{
  "arch": "vit",
  "model": "sound classifier",
  "dataset": "acted Russian speech (Dusha)",
  "train_examples": 26041,
  "gain_aug_db": 10,
  "time_shift_ms": 50,
  "n_mels": 64,
  "hop_length": 320,
  "input": "log_mel",
  "spec_augment": false,
  "win_length": 512,
  "targets": ["emotion"],
  "num_classes": 4,
  "norm": "rmsnorm",
  "norm_position": "pre",
  "hidden_act": "geglu",
  "mlp_ratio": 2,
  "head_dim": 32,
  "fused_qkv": false,
  "bias": "all",
  "qk_norm": false,
  "parallel_block": false,
  "dropout": 0.05,
  "inner_norm": false,
  "patch_size": [64, 4],
  "layers": 12,
  "width": 256,
  "positions": "rope",
  "pooling": "class_token",
  "loss": "cross_entropy",
  "init": "xavier_uniform",
  "residual_init": "none",
  "optimizer": "soap",
  "beta2": 0.99,
  "learning_rate": 0.0018,
  "beta1": 0.95,
  "shampoo_beta": 0.95,
  "eps": 1e-08,
  "precondition_frequency": 20,
  "max_precond_dim": 1536,
  "one_sided": false,
  "adamw_lr_other_params": 0.00081,
  "ema_decay": 0.99,
  "max_steps": 7600,
  "batch_size": 512,
  "epochs": 149.4,
  "lr_schedule": "linear",
  "final_lr_fraction": 0,
  "warmup_steps": 150,
  "weight_decay": 0.1,
  "adamw_weight_decay_other_params": 0
}
Rows from block 5, named by matrix and row number. Rows with one number belong to one attention dimension. Each number is 128 + 32 x the weight over its row's rms, rounded and kept within 0 to 255. All counts start at 0. Numbers have three digits each. After the name is the row's rms in percent of the matrix's.
# v: attention value (model.blocks.5.attn.v.weight, 256x256), inputs 128-255
# proj: attention output (model.blocks.5.attn.proj.weight, 256x256, transposed), outputs 128-255
v.24 093:123089072146124129142137163102140083171180125136094123108171162110069110087146143098146206102102104137088165058089142112141139093087119100083197194134144110168102160166142139134129081146110153149103104087177150065142089092101132117121163111154140152100156103089122146126103110132186134102115187099100187115165145149127179148092132179125095156110056130115104139182102124153129186116163
v.25 088:070070126179162121165122153147095069111148175123145141135165153085107140082177147119145117144182130136113100095193197161151103077121110136097170087157150135079156126143123082150124154135082123131150223152143082144076148172115142111165023145123117120099107127135169144149119131184151179109149137136101148113102107126161103122132105128124104166100175181144148128132160156102080093076113
v.26 118:125151169104172154113137163136081157077137097177130167094150134127144058098173172104123121099148102149130124158066150128158118184159196097126103160112135098134096195110137156119144128201191119101116125192105148143142134130183184127123131113155161177132086163150154117172107099097162110147099073139145060105086165130120124149143082170061133115178149194140157127100148110130138076136197
v.27 086:112149119097121083120108085105122150108137081092054126090091127122131076125119096130078103127150139144204129113206135124132117140160144138104100112077084080098147108140138110133127110091140114131059145186177151125132099096135133144109131079114091147117074209104130061109111119121172070149135142076147110105111098103112189086090160030115151089109119143093117099115086193131123134120146
v.28 106:101121120136136091121201126132089108075127112094114107103161133183106078128099171123152153152162132119137186135096117168144118225134140156114083126139106161142113107167137122120145147143180091085117114165123105127088133115129056082134197150159160190094098120080180154080082104128087091107101116093122142103112140153136120183095158178146190106127195130143160146102164129097171128141219
v.29 091:090099169147094133172111138117158152123126141143178096146135140139143137141119104179102099066127086133179136164161175103120138101134040170085164121081098080133175122158078090129151124124081140092103165075150168117136061134151162196109117105097098131133153135098093166099177143181098138137135146156161120175052126165186137169115138152114124124119135114073148079048174128165153163176144
v.30 108:130156176088132082108073140118119133087161106111116174125115096125119109141154130045141153119122165169212150138072108142136119124137068117092128111137158144140153076127085146170109134146125189146156126140122161161111087073175183153123090089153140160164147056153104141237073131115090154132121101114098158147170116112146143125170106123166092144124172167123100124145128194150130116115185
v.31 088:104153097133093050101153050130075195113099128114080152158108101123104095148155097106170130127109168192103138131104136151103175096126078149120149167078062118103181096137039115146076163116139180153129146119134109106134127133144138113137096109129116107103134112099165082169127136086125116119165133085091159156120088146238123144132040081127130132202091097169114152074144137145111155171097
v.32 109:144135126079132158169115143215158193073131117094088092126162112177158187130124169056088116181173130066179168085135157172147131113117107132125066111108120110165163155125109163106166158076133092112175107107101093116176095127131165114154085145118129183074130087109141117162097064146142070116134141135118175174128099139122111093186133124140132130133071157111137098157140113103105118106101
v.33 105:133165103146092122157107170112098086125144178169142182125124143158125170097127127068127163195129084100162166127095121150104171114131076120167095141123131130120131147128151086092124124110149158147157194158148096120107083139065101147136204082149062175125157103166142154092126150166162063098128079150109132138154088125132108127130073093173102124115213137106093139076130099174147122197130
v.34 104:104172167108136099087153163107156073153114135116131126114154131117145093169166179114107105183071130125088108125096135169079144094103142146149106088114199080121179136149119080105077115158125133146155150081151138110116104114126112087089142149183145148109177138174121065168058140133124141103073156062038142122128158146113102092136174070155151084141145167177104152144139146188170163062133
v.35 097:162101130108155124118095147108164087091142114144108096133096114079090139162139087122190123073162124113162151108097118089106111111104120132090085137106066136140176087099101097165154137055095141163122117128167115152115138065120171070103090129115155153137124087092107126078057164088152108155111208110152151085150105159142151180105124157083056145159118095195161154122117165130170155135108
v.36 100:156182170137106069110097134140156072126094151077089080154106120160091098099165163070148163139132082027131175090163089125168090097153143159081174063140169128067086132083156136090143138150081161098095102179124199130143110145128088112136115168168158129136170153162155080096170087095124122125132157168124091168106079131146150107126151111156129139109123155115093159105191168151128069080159
v.37 099:147136111092202132101140136153114181155144078130122109146127100075138178081182124103125141023136190101124107119131106077098131100148125140157149144154154125155085132168119117117103103130081131128113130135141127172068161130168111187085103146106083084154116146096156061068171124165160101131140138120128151133118171137148204125144139113173100076117098130157144081128135086152145045102144
v.38 101:100145038129130086143128147118082130083154110074138111124118155171154099084129180188095166135174145084084108190137126140111102174106126098136116160145149092094096107158138141104118121119181197089084130162160145143095202126177128124140110137086151159114178149096097129168172119141106107116142054143149091112078111141158194114118132146126221120093138167125086159170152148088102097131156
v.39 109:181091173071156049114134160123165137133134089152114158088090148113112090093115070144082138137109116151123129074158137152158141105163182134094146144149083107118210105109146083077122149146075137135156149201149111135182143129105097109163095181142103104105144093111124099127070169100134095160132073132089146166111157141114135134060125167147063113214101135088138190136112172106236133123119
v.40 103:107104165088124154092124159085170162169157121078067104173133090164131100129112139142081112150140140121151091137131121150165148036120169151177149143129107189168093104119121085071103141155137114197122174157128140103083110161151073110147084143131096127167156063096046191137148132114048152093087165170164173024089188155171145163078121167129095111140108160130124116023078178146161156103188
v.41 117:097089158100132090134112153087133086094167112184140141133097136146128165162087109154140119118109158144132118164134150144143093124126128157183166151118090120198155073089077099168127113138128142110156153117175089127118105127179087141127154089112109146119084072198088136111129198121102165181168088152097115100091106180108077132127181104114116047187136168160116155123147086090209124141151
v.42 114:162101138137123129069117161109080086140149121071210142100110167200095084055065133189122097103091126138154105096077054148160123097139118136146112122077161095066133105215066093097124074116088088126120134078105191150106157174144055127131164161142168102131129104140130098114110085137121160022121138153128162094110163168135128161135119153070168154125162085128131152118188129095158129129135
v.43 100:137149139134167130096086135095118187135139153129129129135139125153172082100166135182141147160191143112146117137146151130106187042140153146158181138142156127159093087114154101126081119104113179068123076158167191133120100088150101148078089156141134130123100187143141139165076056062095194066120139173172131137142147089107101068141131153171172218103125115097063168084127112176111134098118
v.44 101:096144195124107165144116167200115160212118120147176101143098128163155138173132138077104096099137120172130092162084088143155117115164156189176186080116153145182168114143194120104095161137127123141097099080148121147127165140117085058121151126095140111096154139138126133141141178160151078159123192120128098103130124176137161131095115086142138134153133139162180155072068149142112080094119
v.45 105:112126125120125147154166148168132116119046192156124050162081111162086168122099095111209121182142116137161132130077086183134122067098116141109147190110063121145122149105065119120106171117109133113148118139117123110132123148120172127126092121144094131143103089148124125074130080147187103170089148165096127134139162127058142147165116126184105101119094079156084139085164102107157187100110
v.46 099:120098117160179113154102100134151071100161104099152148093085111112144149137157122114140108152177142091092107194097140174167161066132141162134180143134087110138122097183136163096093111100109172067064197098103165118107149136115155081115137121092121114133083093091092170083203125134149102098079074108162100167154099087138158116133106136134151131102120074179186117186209146102104092122118
v.47 093:195070097077088167175150150147069083137143148121140092127152123203124153149142179141117154101111077169152095109125140165078186144157085134096088124125173141147143116088111111126116150133160089155169113137095100134159189150130110139139131091137113142129107122067142114121102078188078131078110181156102209179115181107177183156103138119145153146210156147123103096088156189122118143139127
v.48 093:129143138151079118109120157140108115210130126066097104190146118095095122119118150121157081125116064144198112096130162128098110076129113140167123082110145096144106148084135147133105141066149144159172138158104138140163082134067160140086156087157134104144086141063122145202158115095125167083147161146116201051205090116141072128163120127128088105107135120186135034172147088115092152108118
v.49 097:152138146077080147061160133172162145093125124103182144150113138180135139071091112074115152097124067084142128116097057082140160087144088169116091167104088138108082096201169112109102083174199095196137135144072080120124109144111093112131118156075124096120132121111182141080184117103133121085098118225132128173111116141077144152132155150111065157136156118115160122172136156132099094129138
v.50 107:162161161141138121112170103115068101110103133167136101164108132091069152172156127190132093124107132186120106115150125122133128091145137132118161085136125148143147146163121188124156164105095116150090127111122148132127141075110135140123098105131158132102149135151210222143111087073143156178124142134157158123167156111119103166138133168129077097111146132085123071119112119140173192119152
v.51 092:078108107164149122131160072154104182108131124119144140059137129122146165124155163112132133125128142088117132207165138137193086143138092118124165163129088128154113122129149102133140175119130198124139097119083114122163096165154123102106142162115112142160112155083093136155200039132144090123137123142115163190151095098173159113160157119076154126143167115121081151072149210113156146099126
v.52 101:184126093164139117148110113053106098137111105138115129145168100149092129192163163155147137139193059080131077167113130102155196124108049137130127131137103118132099141174148139119104087146125141122073119127168081135121111109107078165130105189125091192176155128132126140100185110125130166097074118146132056145114132137159130121103136093084119124109123137115094077199163150147098108193145
v.53 095:147123191130138142131134166166095124151090175154143165170098164088143113084134111159146034108111084176107156095173130072173096111137156106201144121075162163160163114114037108162161126135067122128128090149142133194097107134116124110093158125070144170119102131111046110154180133180077139137135128183097188090136128133102104121093122148181107096123185100119081150102143137073163132136142
v.54 101:151175193086121155134139099169138142152154110124131114127147147057125113148079113160189063113144060234167128101031112110126124130142140176164184152159129116115150121125137123150161178113175150107125176111095078066134124099101173088112157076130151145127117145116105125085086157140098175166124112129098110129152165151164148154111103165126135070148122092138097097127177166098128165095138
v.55 101:111140100147121105150072130065107108160153117134134143080095099177194159127096083076129118060119215088089144116158165081162137182131143118169124136110145183099180112149180096116163096161125151102163134164181075100139150156128168139101137113151115090093121114112080140091108194204070117091103139131088082081076138117109092074096143135140102100156101099170136101087138107104159066103157
v.56 099:140141108127091109158139145196171131145115174174123116167180121138077157074179123079171161163131126127130083171083132144155106089146169112143079132100197098128108144099128160097152124168155111121186071118061090096128113140135166137146130117079102156131201155122127060166144116141139075179152099120141095162062082150088119131161101154114158149076121141169149190118100167125099119158154
v.57 107:073162119112180220123106159151161112136159161097200136153150121083089141147089137108144174142150089176154105104098083198138113093110114107127056115060055112204078079117147146121109109114142119161133110114105102160162121125130117145124114091145127118183150084135131102099141109137122079173174072166137088124083120104131105049201093090105125132093094143127141076170138095146132109149154
v.58 111:091135127131103177179115114192146164050119201086112132150144148126090163118080076089103084176128092146183143119137133172077132121129144112143080098160126091157125129057114145153164203071183116119160123140093112161128096085077158137216103118125121109181096101105121139158135091165166193180111114124102130108166127121125123126186114135134110177098130157108110096119156193157091099135121
v.59 105:131122103129178059121142132139171149108091187113134137121111118207144179071201172128157151158147071075072123117115147143087176149117093114144094076177111130177155144143131154104088124179090091112147155128174099118123146117099169119101131153140129111106145128128127154185203090126162120103175183082091111154158139151100118091131122062137119158077123219135141142132119103092130105167116
v.60 115:164119110148130171139141095102123101190138115054109108107125140150108175126142158140101133084091172078128157136140115133113079123117054181131109118161144128049153162147123183076123118119064155161127124134174145146142127112120083148059140126192104202064184112097142099112117109169141131080090149132143136173137150102083136120096157149152193129138143169129113102166214107083192155138140
v.61 100:127111079135088178158088118094112114146111165136132122130111070155122125147114097105137143205152053116160130143099115124132068170143082097160092137103129155172095124127165135117125126167212054136080169136068107129124084131122105101059114128087087116103091116157126142164123092136139090131157153103093169063111076096120146104144116099191094100095128134089197087185114038187141156188097
v.62 108:176093115081142153129080060147132115165106109067082073120139125106102121137149154081113127134083054088144095127139120177108154126183154133163140152149100153153142128129203169131141188103147141080077092152081160159146135102140087088146098169140107097126121151149169178119180109130161132093116091124178206175118052132187102168120126146107140153110159149158214140114117159138111151169104
v.63 088:166144101177085183128135157141111117104097150148110118117113092130111099177092120109149157136101105101096065143145153145092111125080152192116129104119121183105166069160175072165142146120095170082177073103113128124162085135109148159109078104105130161109150129145098102103069127115100106085149162127067184132165152145118123131148141158119102118117074056130106190143157093112103147101119
v.64 100:130136130150104107153139096141196125114058146126177108125106131071181174090117128142115158141072088151163099063173068202166166182153088161130142140168172199132162124074130136191134111146145084116104128131128109091155095157088156086195138131149117140078120106098151149142097115108157151139175128130114045119115116181074091110130160206155092154108102124086153151115129144153101136093126
v.65 101:073120137137128125155115106082134119196138160126180134171131126087191112096080144148106165134120117133114148220127142075157183121167117116114123087125116135138163174102070136109143137179125133162107109148061114071129165070112098138135104174073099140147159144109135079089116107185184126123087096091121169196179088080167130120106126149069150099135107163165160124111125124158105077149083
v.66 095:077102106129124130127089161136144136142174074131093091108198200095161144106087153151085122104178142141152125160127118169100113111146128144140157105122124121173189087095144117193182117114185083140119163121115109084156103175064119138169128121122135138165127149112169154134112132131168190136070126108142143110129185128157125133151145097125141164139114117161123087169175083113090062130077
v.67 099:097096076133090134162169153104212131113099142135177094179113138111151122127126119091097097130194136131098130147170121141177122136169144172154112088137130213187104113163083139148162140152196096115175132156138134128150125187136101148124151116134129140110194122181131150184107099098119107092114088145160113141141124125128150128117124167125130135144085095159169087104088083104177146111110
v.68 104:113151120091120094142100088112104114102148111147084146135087119117125116153084180127126153085082095130164064141128150120164156117109084133160086135160089134078082123129122145113128130110093136144144082141124086125173085089139173196154056137134170136094125133057147163127123094075139091133204165141060074103070143101174157133115138134146101165116157175145192164116141110069131130133135
v.69 110:142137101158123158131146176109116142121092067139125134152142119113111142121119131194093128055175121086187148136109121197147160107129129173070109116116115127034085082116117172154145113090164127104113158178170162177161121081148126116121134168148167111104044115145138146179123147128129116161146132112147098185101060083110060157079081130124116214116100103146119137139136125118122188120066
v.70 095:099118099153158102095109097184127215098153120157111133179153134124083099116073097108123119095147091089131080182108156123114143061157137205089128109117134130163182079173149119086138165151121094119134102145106108144083072149154093148093144063142132175119089122106122160090111131097134125153119161079141150149100142181147112137125079085096152079124141181117187185088067071110092137159146
v.71 104:096148148168190107151147155119092123134142172135173150128092125135127143124143175165132059131141102113070144125126174080137112177128090083161083074125095135084121105159141100163134148154176073179093145171119160078123127071086145065105145052123132070113141102153092106114172124114114091076075137126154163157172089119149139129142086129149103107052146140157137188145137133164091079153167
v.72 096:059102120142091149097135108182116160160087136072055142140200143123060125132121089104093122120147154109071148152104110174092108145117125147110180127094085133100178145124153104161143139127191071123120060070111177095131147188120179146079131117108141134158108136115133155102115115106155116061126165168117117077133139151105122127118107088083164135132130163115175163148146116116126153133147
v.73 098:122092151160169137138165148110135103106166117121149105123148130130125154121160096097074099108128156106136095144106116106097056163148075096106072139081119111117080120187148149078132189125132163115064154167118074163110148124131119179210096117086099147143112108142124161103155086173143131114106146137189120108135148140061167119125168122140199126112119143110136105072147090121117128086136
v.74 103:100106090120105091111151135129143092151092139093112131111152114103121090136125127165146082167112128147138143126102102116201138117164151141178145087130122120101089149061140140103151154144131141104082103184097124138210106075127126136101165158141161107149070158150144166172160182126122115140141131087143104142054128069108168130077165143140158121151116107091169073126178150118214172115113
proj.24 098:147131144112110090126166085177124115148062127127117116109071167108200131089102133180160152170144170070100123129101162120163195122182136176058091081099133159097164144178107154081126123164085093128132134168144110132130176122160142198169180103094117131138159104122160093146116170098082168183172112161092083152117103080090131088112127190102154162112086065180152113137092167080093143121095
proj.25 097:102070125074119154047140178080153185104107098139155167103139147133159147105162103067129132137125091141166144090104156091112128083059123141114156194098170097146143169093108171119117127079101148179124108094145093099092134176178068109115112135133174139209097121127080083112098101080125134124129072131223152120164079081114111128072118139166058125138088077141111134099132073181044094118130
proj.26 114:128104102149115097091088108167152114127109148155157085138130095151149134190152150081103194125060123140125172075066124097106153106141125102157163122165102098182163091105091101059132096141117156143092121097117087117139114140138118114085063128129066104063182149147101124105168160156129128076100154142126111169152132138121090111139186100142108137113193165170115101127117098126162158115042
proj.27 092:124177108137134206137108064184159079142113122210166143194160157129156169163141135157109104176152118159202118150079142095101157095055099079116092121162117127099140160155127092153168170134071185142122139134152125153099129143103122120105129093143211113095083165095074111185102177096081129128072114149150154156161162108129144130123112164114123156155109110129125115095140143100156174188157
proj.28 103:088192126115135181116138074098180103141138140160100078123126142081182122145178153116155160127092091134055143087101080131127102166165099101138164130094092104124125105124092134148149133112132197091149167119102159067146102143145141152113092113119111148123105057122079022092051111135097098139146129139109155100096135113184114085097142100107187191100131179121083136162099134128167067179087
proj.29 090:145096100137150098100118119120110142116108113129111146111133094101118096159106100072131103104162151109141108140092109140130137140120195077118072176090147132080100080119130166209124142160115072172152162187172082149137149071206029094153119171158141098211116115112133138118181135073181139104113178129139120118150126074114184132187162165127101095142169119164143147147133115065126119130115
proj.30 108:142174056155116139091118073167123156158095140119180157129088083146149135179137139130130145185191097094130137080139126108147181112136156154134130121167107158155098152078118136071199131179149136132084151143141144094126171169065142144138178117093119174080102080129144114038162144156192075092094103155175085165128114121104148082155127116175115174129102128140137113130155057122127131145087
proj.31 089:141121105161145120121144135166113131159099136124196178151157135176119206107078110130065111138198112124167118148158109139096166137154141122079099080170098153150139137168199101098152135114185113120113138138138154152165055136087100082078120161094143142142079142158117078082150172150155148132172060136089147140175156155132166164111164177123146167093113100132079106156110117112190137132076
proj.32 102:142129164078104122134132153108095173116105121182131157119188105073150143137182118136109133137094156187157144122097143141124125142165108124133135088104162076137083138136150132161125092146147144078174171091151129144076148135131171163134108171129140086147115151157137215141136163181104107129092049091091117076106142082136159072145157086090095124092090109145080104189150160096132132106181
proj.33 107:136156182128107171144121108118100064084144137124139097126053128177069145173065078136108126179148145144156112161158126196112099171138193075112135115140162110126060125096102104164059149089100149123170091127178114180150160096159184112152091110137123042138122159113113171097117128116130136141124152107113148165165119062099134100120176101102132189107122091165138157092118155178194122131148
proj.34 102:170082140061103099130181132143181080120122060143124208146077202111107113113141032096180172146111142076100176131133080151223140096116091100146130175137124104113120152138099120111090101130111109146115121156120166114132212115162128138184122103138138120149135134139127174086156138123098170157090083144159141124169114137144207129123146144093149146107080130177133149137049132126120134129117
proj.35 100:094146140112106081050141116076163124188165163113091138168127090117143115160128146106107158133140149150092129119142114060126159130186151084104156106157092150132161181135139169073139144108125093109147074108135100095118110043127127181159096139141103138134193174145146154135120192135192155068095190160154103149046170153162142158144150137121119128096150153087141149113119122125110142106118
proj.36 099:164153124109184113140180095126110112118170193146110129181217079144057140124178091115100077140122112111097130153132172154091153140045142101142115142105177109141154078159144138125075090139168046163099132151148112129110176158162099089124041062184142172102142116156106139061116143126113149112120173080176103150131118104086129141157079165085147145162143126116142171121070104096124128107063
proj.37 101:120099145077142075156084126104123048128121165123156164084163129068138114110131173116154095110152140154178180158097096140163129069112190076120097089141133096167137082157132095077192112127147095141115143081121129135146118117057095121129168167125110160093152084132151112172161180164170136138171162180101118133111056167155081127090075163121157099166117098095117207110123114101087136129123
proj.38 100:109118109074096131166109147123137095121158145154135079140075120149098133165108158179155160133112058200178130100112106119114124104150154156091164175163168152131108126079107088127172143102140071157094200083162099079140126081139132162105108135171073104110118175077175144136084129081111117085190112146118107102150200045063113125110164085138173153157120097164166102116123089111166094148121
proj.39 111:154097133145110160175097120125117112091139104164161138132151134147152094155168162072126101131103079104153198137138145097128148139115105138172123071120072127120110206145120169120112153124147099146094137061167100124178155172142126098176129106139089155141132191095095214154174127128133161165078147180139140116162119157120109150128119114135153084090163129135151109155102199118048089109130
proj.40 101:125075127190076109108121074198150138034141194096152031114120121142122110120142135085115176049121143148161139106116097083102140152120109126069138115108111073126149091166109170100112119089098066108112052080124158122171200101086115119111152079087178157091093134129128094122134134126100082150164105156127125140128127173061092143163112131143173089130129110111146147168094134108141059115112
proj.41 108:136115115144121122121101113162162133156090050071164128110093191136144129100117059102082084152141142199144151118128150143084110140049135109166087117214111172062085118188142179147088144158169139134142073159176167196082140125097195123124124116121138115142120140183107137082174112098119133130144139112162140132143127131091130184096174163111130160111150191119129143106137138095086110131133
proj.42 111:112099151123190156154179125098110072101092146189099134135112194162091143113137143147197079154160108129123172110113175097123168180157131155136171139134129131135140085080152132103157217157086151145123121156124102065185152142143143118108155100124096110155194106093178088118135125158128119172159084168131125075140175133109157122175183092081198107148158117120103163151143148172199086117127
proj.43 103:114075074132091152103168165137104124129156177120104117102108121154105133152141155069118134115117145115145134115114114083143173093098083110161104122153187122153106190159129124126159193083096146124099156094090091098110110176079113064173162065112082145124132102064143112141115141117084126121163159123119083192080115110151148111141086089115119175156106104115154180154051106109146075078142
proj.44 101:079124153131145197141114122142141157066143107107141144155164100143140156091095142128168101154150157187141145127147095111104115113139164069136121124146101114050093116139136143122077124175099155143128095198188120133121141115140096148216121090153114165155088098160135138082150121149170190112082100168120114105141086143112124117185091127136148087122114079096128150123170144180085128118107
proj.45 108:119127134166097178118158129085155127102151107149197122155129137154144118155085088138071105110182181129122123081106150121114067162103075102140101115148172144136117138154097109109121095082053146127109132181094080095148125170130162097128145178111127067106130133134115136089099151134114109092127080120171116137163073107180108092135095082134169121124157148062116109157165136121151140146192
proj.46 105:177117126121129123145105146110100090113131106150186088162113077120110143092068148130128094141079103150149099131106231142183116118116110138212128091134159159144135135144086109146124075100134107097195080177159144101150064117111130105161140141147112183164147161136081087205126173166130187074138141202105151119115195159112060103138139126136115133144133087091067150079137140163089134084112
proj.47 098:091131124109136128131105133074081148087152130131154129138129135160148083105096131120198166085095152095124102072101138183105123127120144119086150080126132115136135095140153155146157103087119106123074149140168093141188132099177122087128105128109149097160111094140123083191163131094168120141157080093100161144098101129129143148103132165140116107082150079143118102188114079182162099101163
proj.48 091:171121115141122177121130163120119151186166102157046130138201144069100145146130091187124156099136207096142149091091064165174115166162193102130122117075129145123219086096141123149152125143129167131155116107078117122119126159117113133168116111101165099123122147104133069065140138170134137226114101168150070160075204162170136089102168168088135208153128148105106100107062129163123148116144
proj.49 100:110165149136120098146159142099100129116113217150089109091172184143173110124157178115163091153157192108149130091105106072094185153148142101127176101104146079142141130083149117135099176072137120141138102109191157119167190101100092132151162141121116190081144128114128128172066146154118094199098130139094144092162130177118069082115111095077160055122122153158112128124122092113170155127158
proj.50 100:106127072109122130156121181104152163190144121116163092099152084108133060110123161124088124134122121162126144139090094099168073086118162141167099169176101118122117121120189111103095087154113174124079084089138094060101144123193111138130155093129112090183118148157059080094130170093155088102164160136183136077097084155164119062202084130133175145192094150182108143096117134105162063131173
proj.51 095:165130151096085154064093167139128189163105145138135079125147171160117108131099124161091118106128171103102095116192121207049230148128087131152123069086177192145129133140070122089136128118156177130129118159125079137088090109140150086128185117157108099100166084160124130100130075086130160118125119114105183143100169135110066181159124091173168180136116109117101104102084147158109109134136
proj.52 103:152111119086119134168050151136117082080131146114103109132122064126050146085126091092127181133100152177146094110159153163128110161130145123075133109125145132197214105127145097099108132088150095143094133155122120075152110154139146099113146142111084164121099110170100084107113125100066165117125189124129149101166155085135159151142091105099085138167165113187091149109136067151136130090193
proj.53 094:111135120145111084153205095098170169136166184163129159067121121150161120162134133174117130110059151121174137111137125176144151131156141176145141070155114093129167095163167097056135187084084105133120050106090131189111132100147151085129126105127132114092187140115084125103150164114077102152117136117105084141100158181086135169084169145080104117174174107096144098156152116125099108121142
proj.54 102:130143109140163105080133104112160170145114076160154129138092131126137122125161119131115126101134174141116074153153111110168113127125103071155090129129080124090141088177132119183114082188137137194153118160095174140141126087150116198103161172140156151117153174122137051074130173120120158134155188110136202133143127122133140067097145087089107103134127171132064166104117114124120141170150
proj.55 097:111113116160167114139124084114181112153101075127085090123136149148089152099129128160147121161157114083218092096130159124129163087154164099084165109110112118180165141079129107163154189120144102137112123131179111203127176085088158153105104123135110107092156104103146157153114102151118115075083148101065044176107154115128123158117127155148092181132093127154191150175079178089163149038115
proj.56 104:125097170149157160171159132138189128079152121123097140146097149141146177179178083189130101136120166104120155159163092169063109154124090108122131153142155143099120092154100123116114120122140117144103164138151158135118158109098136114136103187150107100102120086120112167087059111159089090131154117107145209095170144111109100115120064131111170164145126153095118035094104107152188084204123
proj.57 100:102143186133073138143111140147090121160150133137150129079131184101110162108117085141110123154117163145127104101134150093126080153124122081108159137110153173163196132143160126167088071115132107085131160160107169116087160102094141127137135137122139163167132124150125161136046134129121129191119104126125088104100112057135109103075115123082074065139153125074092098160162145196137174152152
proj.58 109:105098145199157142093141120165099152109148074106201148169126111090164140158122151149134096091096165122070151125112125165144133156137120065179089099096201115146087169177114104215106094161097166081107057096116106160104075175126154101096087149178128085054127118100096182163167143126099120183180081140123144093170138070072179117104136160119114147136134195073087138158139064119127123159166
proj.59 105:162099132129105154195140171136077144194081153086088183124136055120105081120094080215182095165125097121207115118135119127159109166130135136155074149114166110136124116151095123147121160069167116139100136136094070197131092092180153115192064132115098135169078150188123087145161139140171114097071091160191111146150111124140138070129135129142183146135130082119177138137119140126086149091137
proj.60 112:149161088093114101166121113103108064150146146149171089194130137148094097157097098126126103133128146075079137048155174138138103181120146120166165127163120154121190089093134125119190120092171135105114179119100100076097159137139101095120099091133138027096122075109165150138139180075162143147111138117101142135119126085144130146170110138161142170133129069171136171124116185142162116117130
proj.61 098:098146122126133130148138103111112149162116112104140096080095131081162128125130098147143165088118182179153161120122094145151126184155191115090138110109162103104179139138181052129102140130089121114154139171101120101151144148080156135166145161129130121166131189155109164148150109136173166119113040170110075132150117077133131052173183123146088110105159088120120068131152095158114163066191
proj.62 103:146149118157143154131135198168057165105085177150156107095154128131188113143114135119122159157101140149104095150118180164142133148165151106173112060135171188092129113107110116175086113161177129107106177140196104091198077155140124105162128113128167135105092131047151121095131098125138128189171081137105150061124105153126090095144099108100144161106113095108056125117095088114144067115090
proj.63 090:090138069126181116119137118109141164134091086123082094133133137127126120109071110123101152144187140128088079141170144143106145155114129130127153171138137107107069153121068194114102148113157076118109133167081144101094179141113126151124094154095211179149135152139162180103107064140113153138082117138101086150155147146148143097123167148120121154172104131078146069171075131152140127184158
proj.64 099:205110115132135157170145134120101188197150074143141095042138121137128086151142134126100087112171175101159099169097124148105148140102124109117145170112112111150103140103155102081147142108184161136159109135155175106157109151143134095083120159139151112197157134156128145150165107116121075154135104129083094117118079103141172204106221175132124086152158100122175123184099150111104110065150
proj.65 097:088132113209144110157092162157127107162102096156156184141156108106092190134140157134112119106137100146135077148165039109138137175171160104087133167167116155133120082178153059165134149115155115174113100137125183168124162081139137156140164147163080103077096127101134095157084146161139112119157186149223127055112159180071137080130077142138169135126133120148120138085132127159183141130149
proj.66 099:151116200088100106168148147187151105128129115105203139141169058159092156104132118171123128148127098123132103115110090126155176161133089139136113148115168128095053143191040143082133189071104188137145081137110121097110166109185143089079158122183072103074170129122090177150157100094136127077180159158089094115142132144092177135096123114115120104074108181100124098102085157125052110123117
proj.67 101:172160176149153077184112174157142154177147146123167129063107077165120165138126138134046144101130191155169143141108112085122178131136141089110169171115101078135161171054180102131140102120063137132146159093114122108165134131166173167089137093117142102074154050113100125168117157182100189169088211102125157083133128101115159115138172098123073100169126160102139175107130157185069167150132
proj.68 103:137065143116151115093183130110176136150128161118128116064142073105158110095170031135156122198146144156188183154164142070117164100146181144179165116131071109129143174121191112083118149127144149109130174112086112130087114141097112083148112130158086134187122160161152106111138101150143121122142121136159159160157135067052074118130116149118121155124183094081135103113182094161167156087158
proj.69 109:102061146134066186098170122103160152167178119159142090076102090115087166090145125094109100127132154080103135176147137102121151142138118141146131091111120079157157190106142100066119134163129172102111123139116161142111115095102123127090147115152043113204179142114128130129174094179179091116115120145134144123159203142080131076130116044147182118103163156095102153126114112126177135157112
proj.70 093:114110098114110141131139157120151062103178102119066121080129088117139130123138146127101157139181151119132178069090128113154132135175068112075094149129141137137114132124080098130101133138084218097128142209164091170113145139108220111117136162159055107146159110134091160090122141092125143177124124060141169161202095059149115088145129149127139198129168126118145093139184150162154158137129
proj.71 109:107142102164100160159084161131097078113091119132048098144158148175168113099120140121102153139083165141173100132164119151036121116135178140163118130141139188135166088135081099164143083128058093130168102087116170153144125093139134124187168146187099176134090149070166078115116216121067107152172163111132064137116121151123102054142115171178138136112114125170134107187121143113134128075129
proj.72 099:124123149146113081120096115131143138098146131150160162140119141147067127150132105112156143141128119141121125123108113161157198137107111131178143128103147075137120126131126147122112095181096146150156170163087097149148176149139157191100168150081083082109190096130097140184129124095089120194094127050028147199177174123184085086139139144180125153163090119114122110078089084173069100136175
proj.73 106:103182076126127106160054069094107117138113112175181125169187161150147149217141186145097152075090162176106156122164114114114148121055114098120156126181159090111122070087149099128162107105069177117108112137132156121172166132137181120166157089143107140090100174132119154152098124157081164166154102162144126116124135143129112188139074168121143189092097113143163154150072140173090129143132
proj.74 101:132129172070148158146098190148132183185162115151187122159118115103127143134141122104150087117111110129169151152076172124072131100107069112098143047110145139113138122155152090126165122121141078158128173139138124175128155095025110160129112095098088153199170104119110149124146163148109112148146104133102073108131122124169089095137157110059101102140173158160111152144115144158151127134062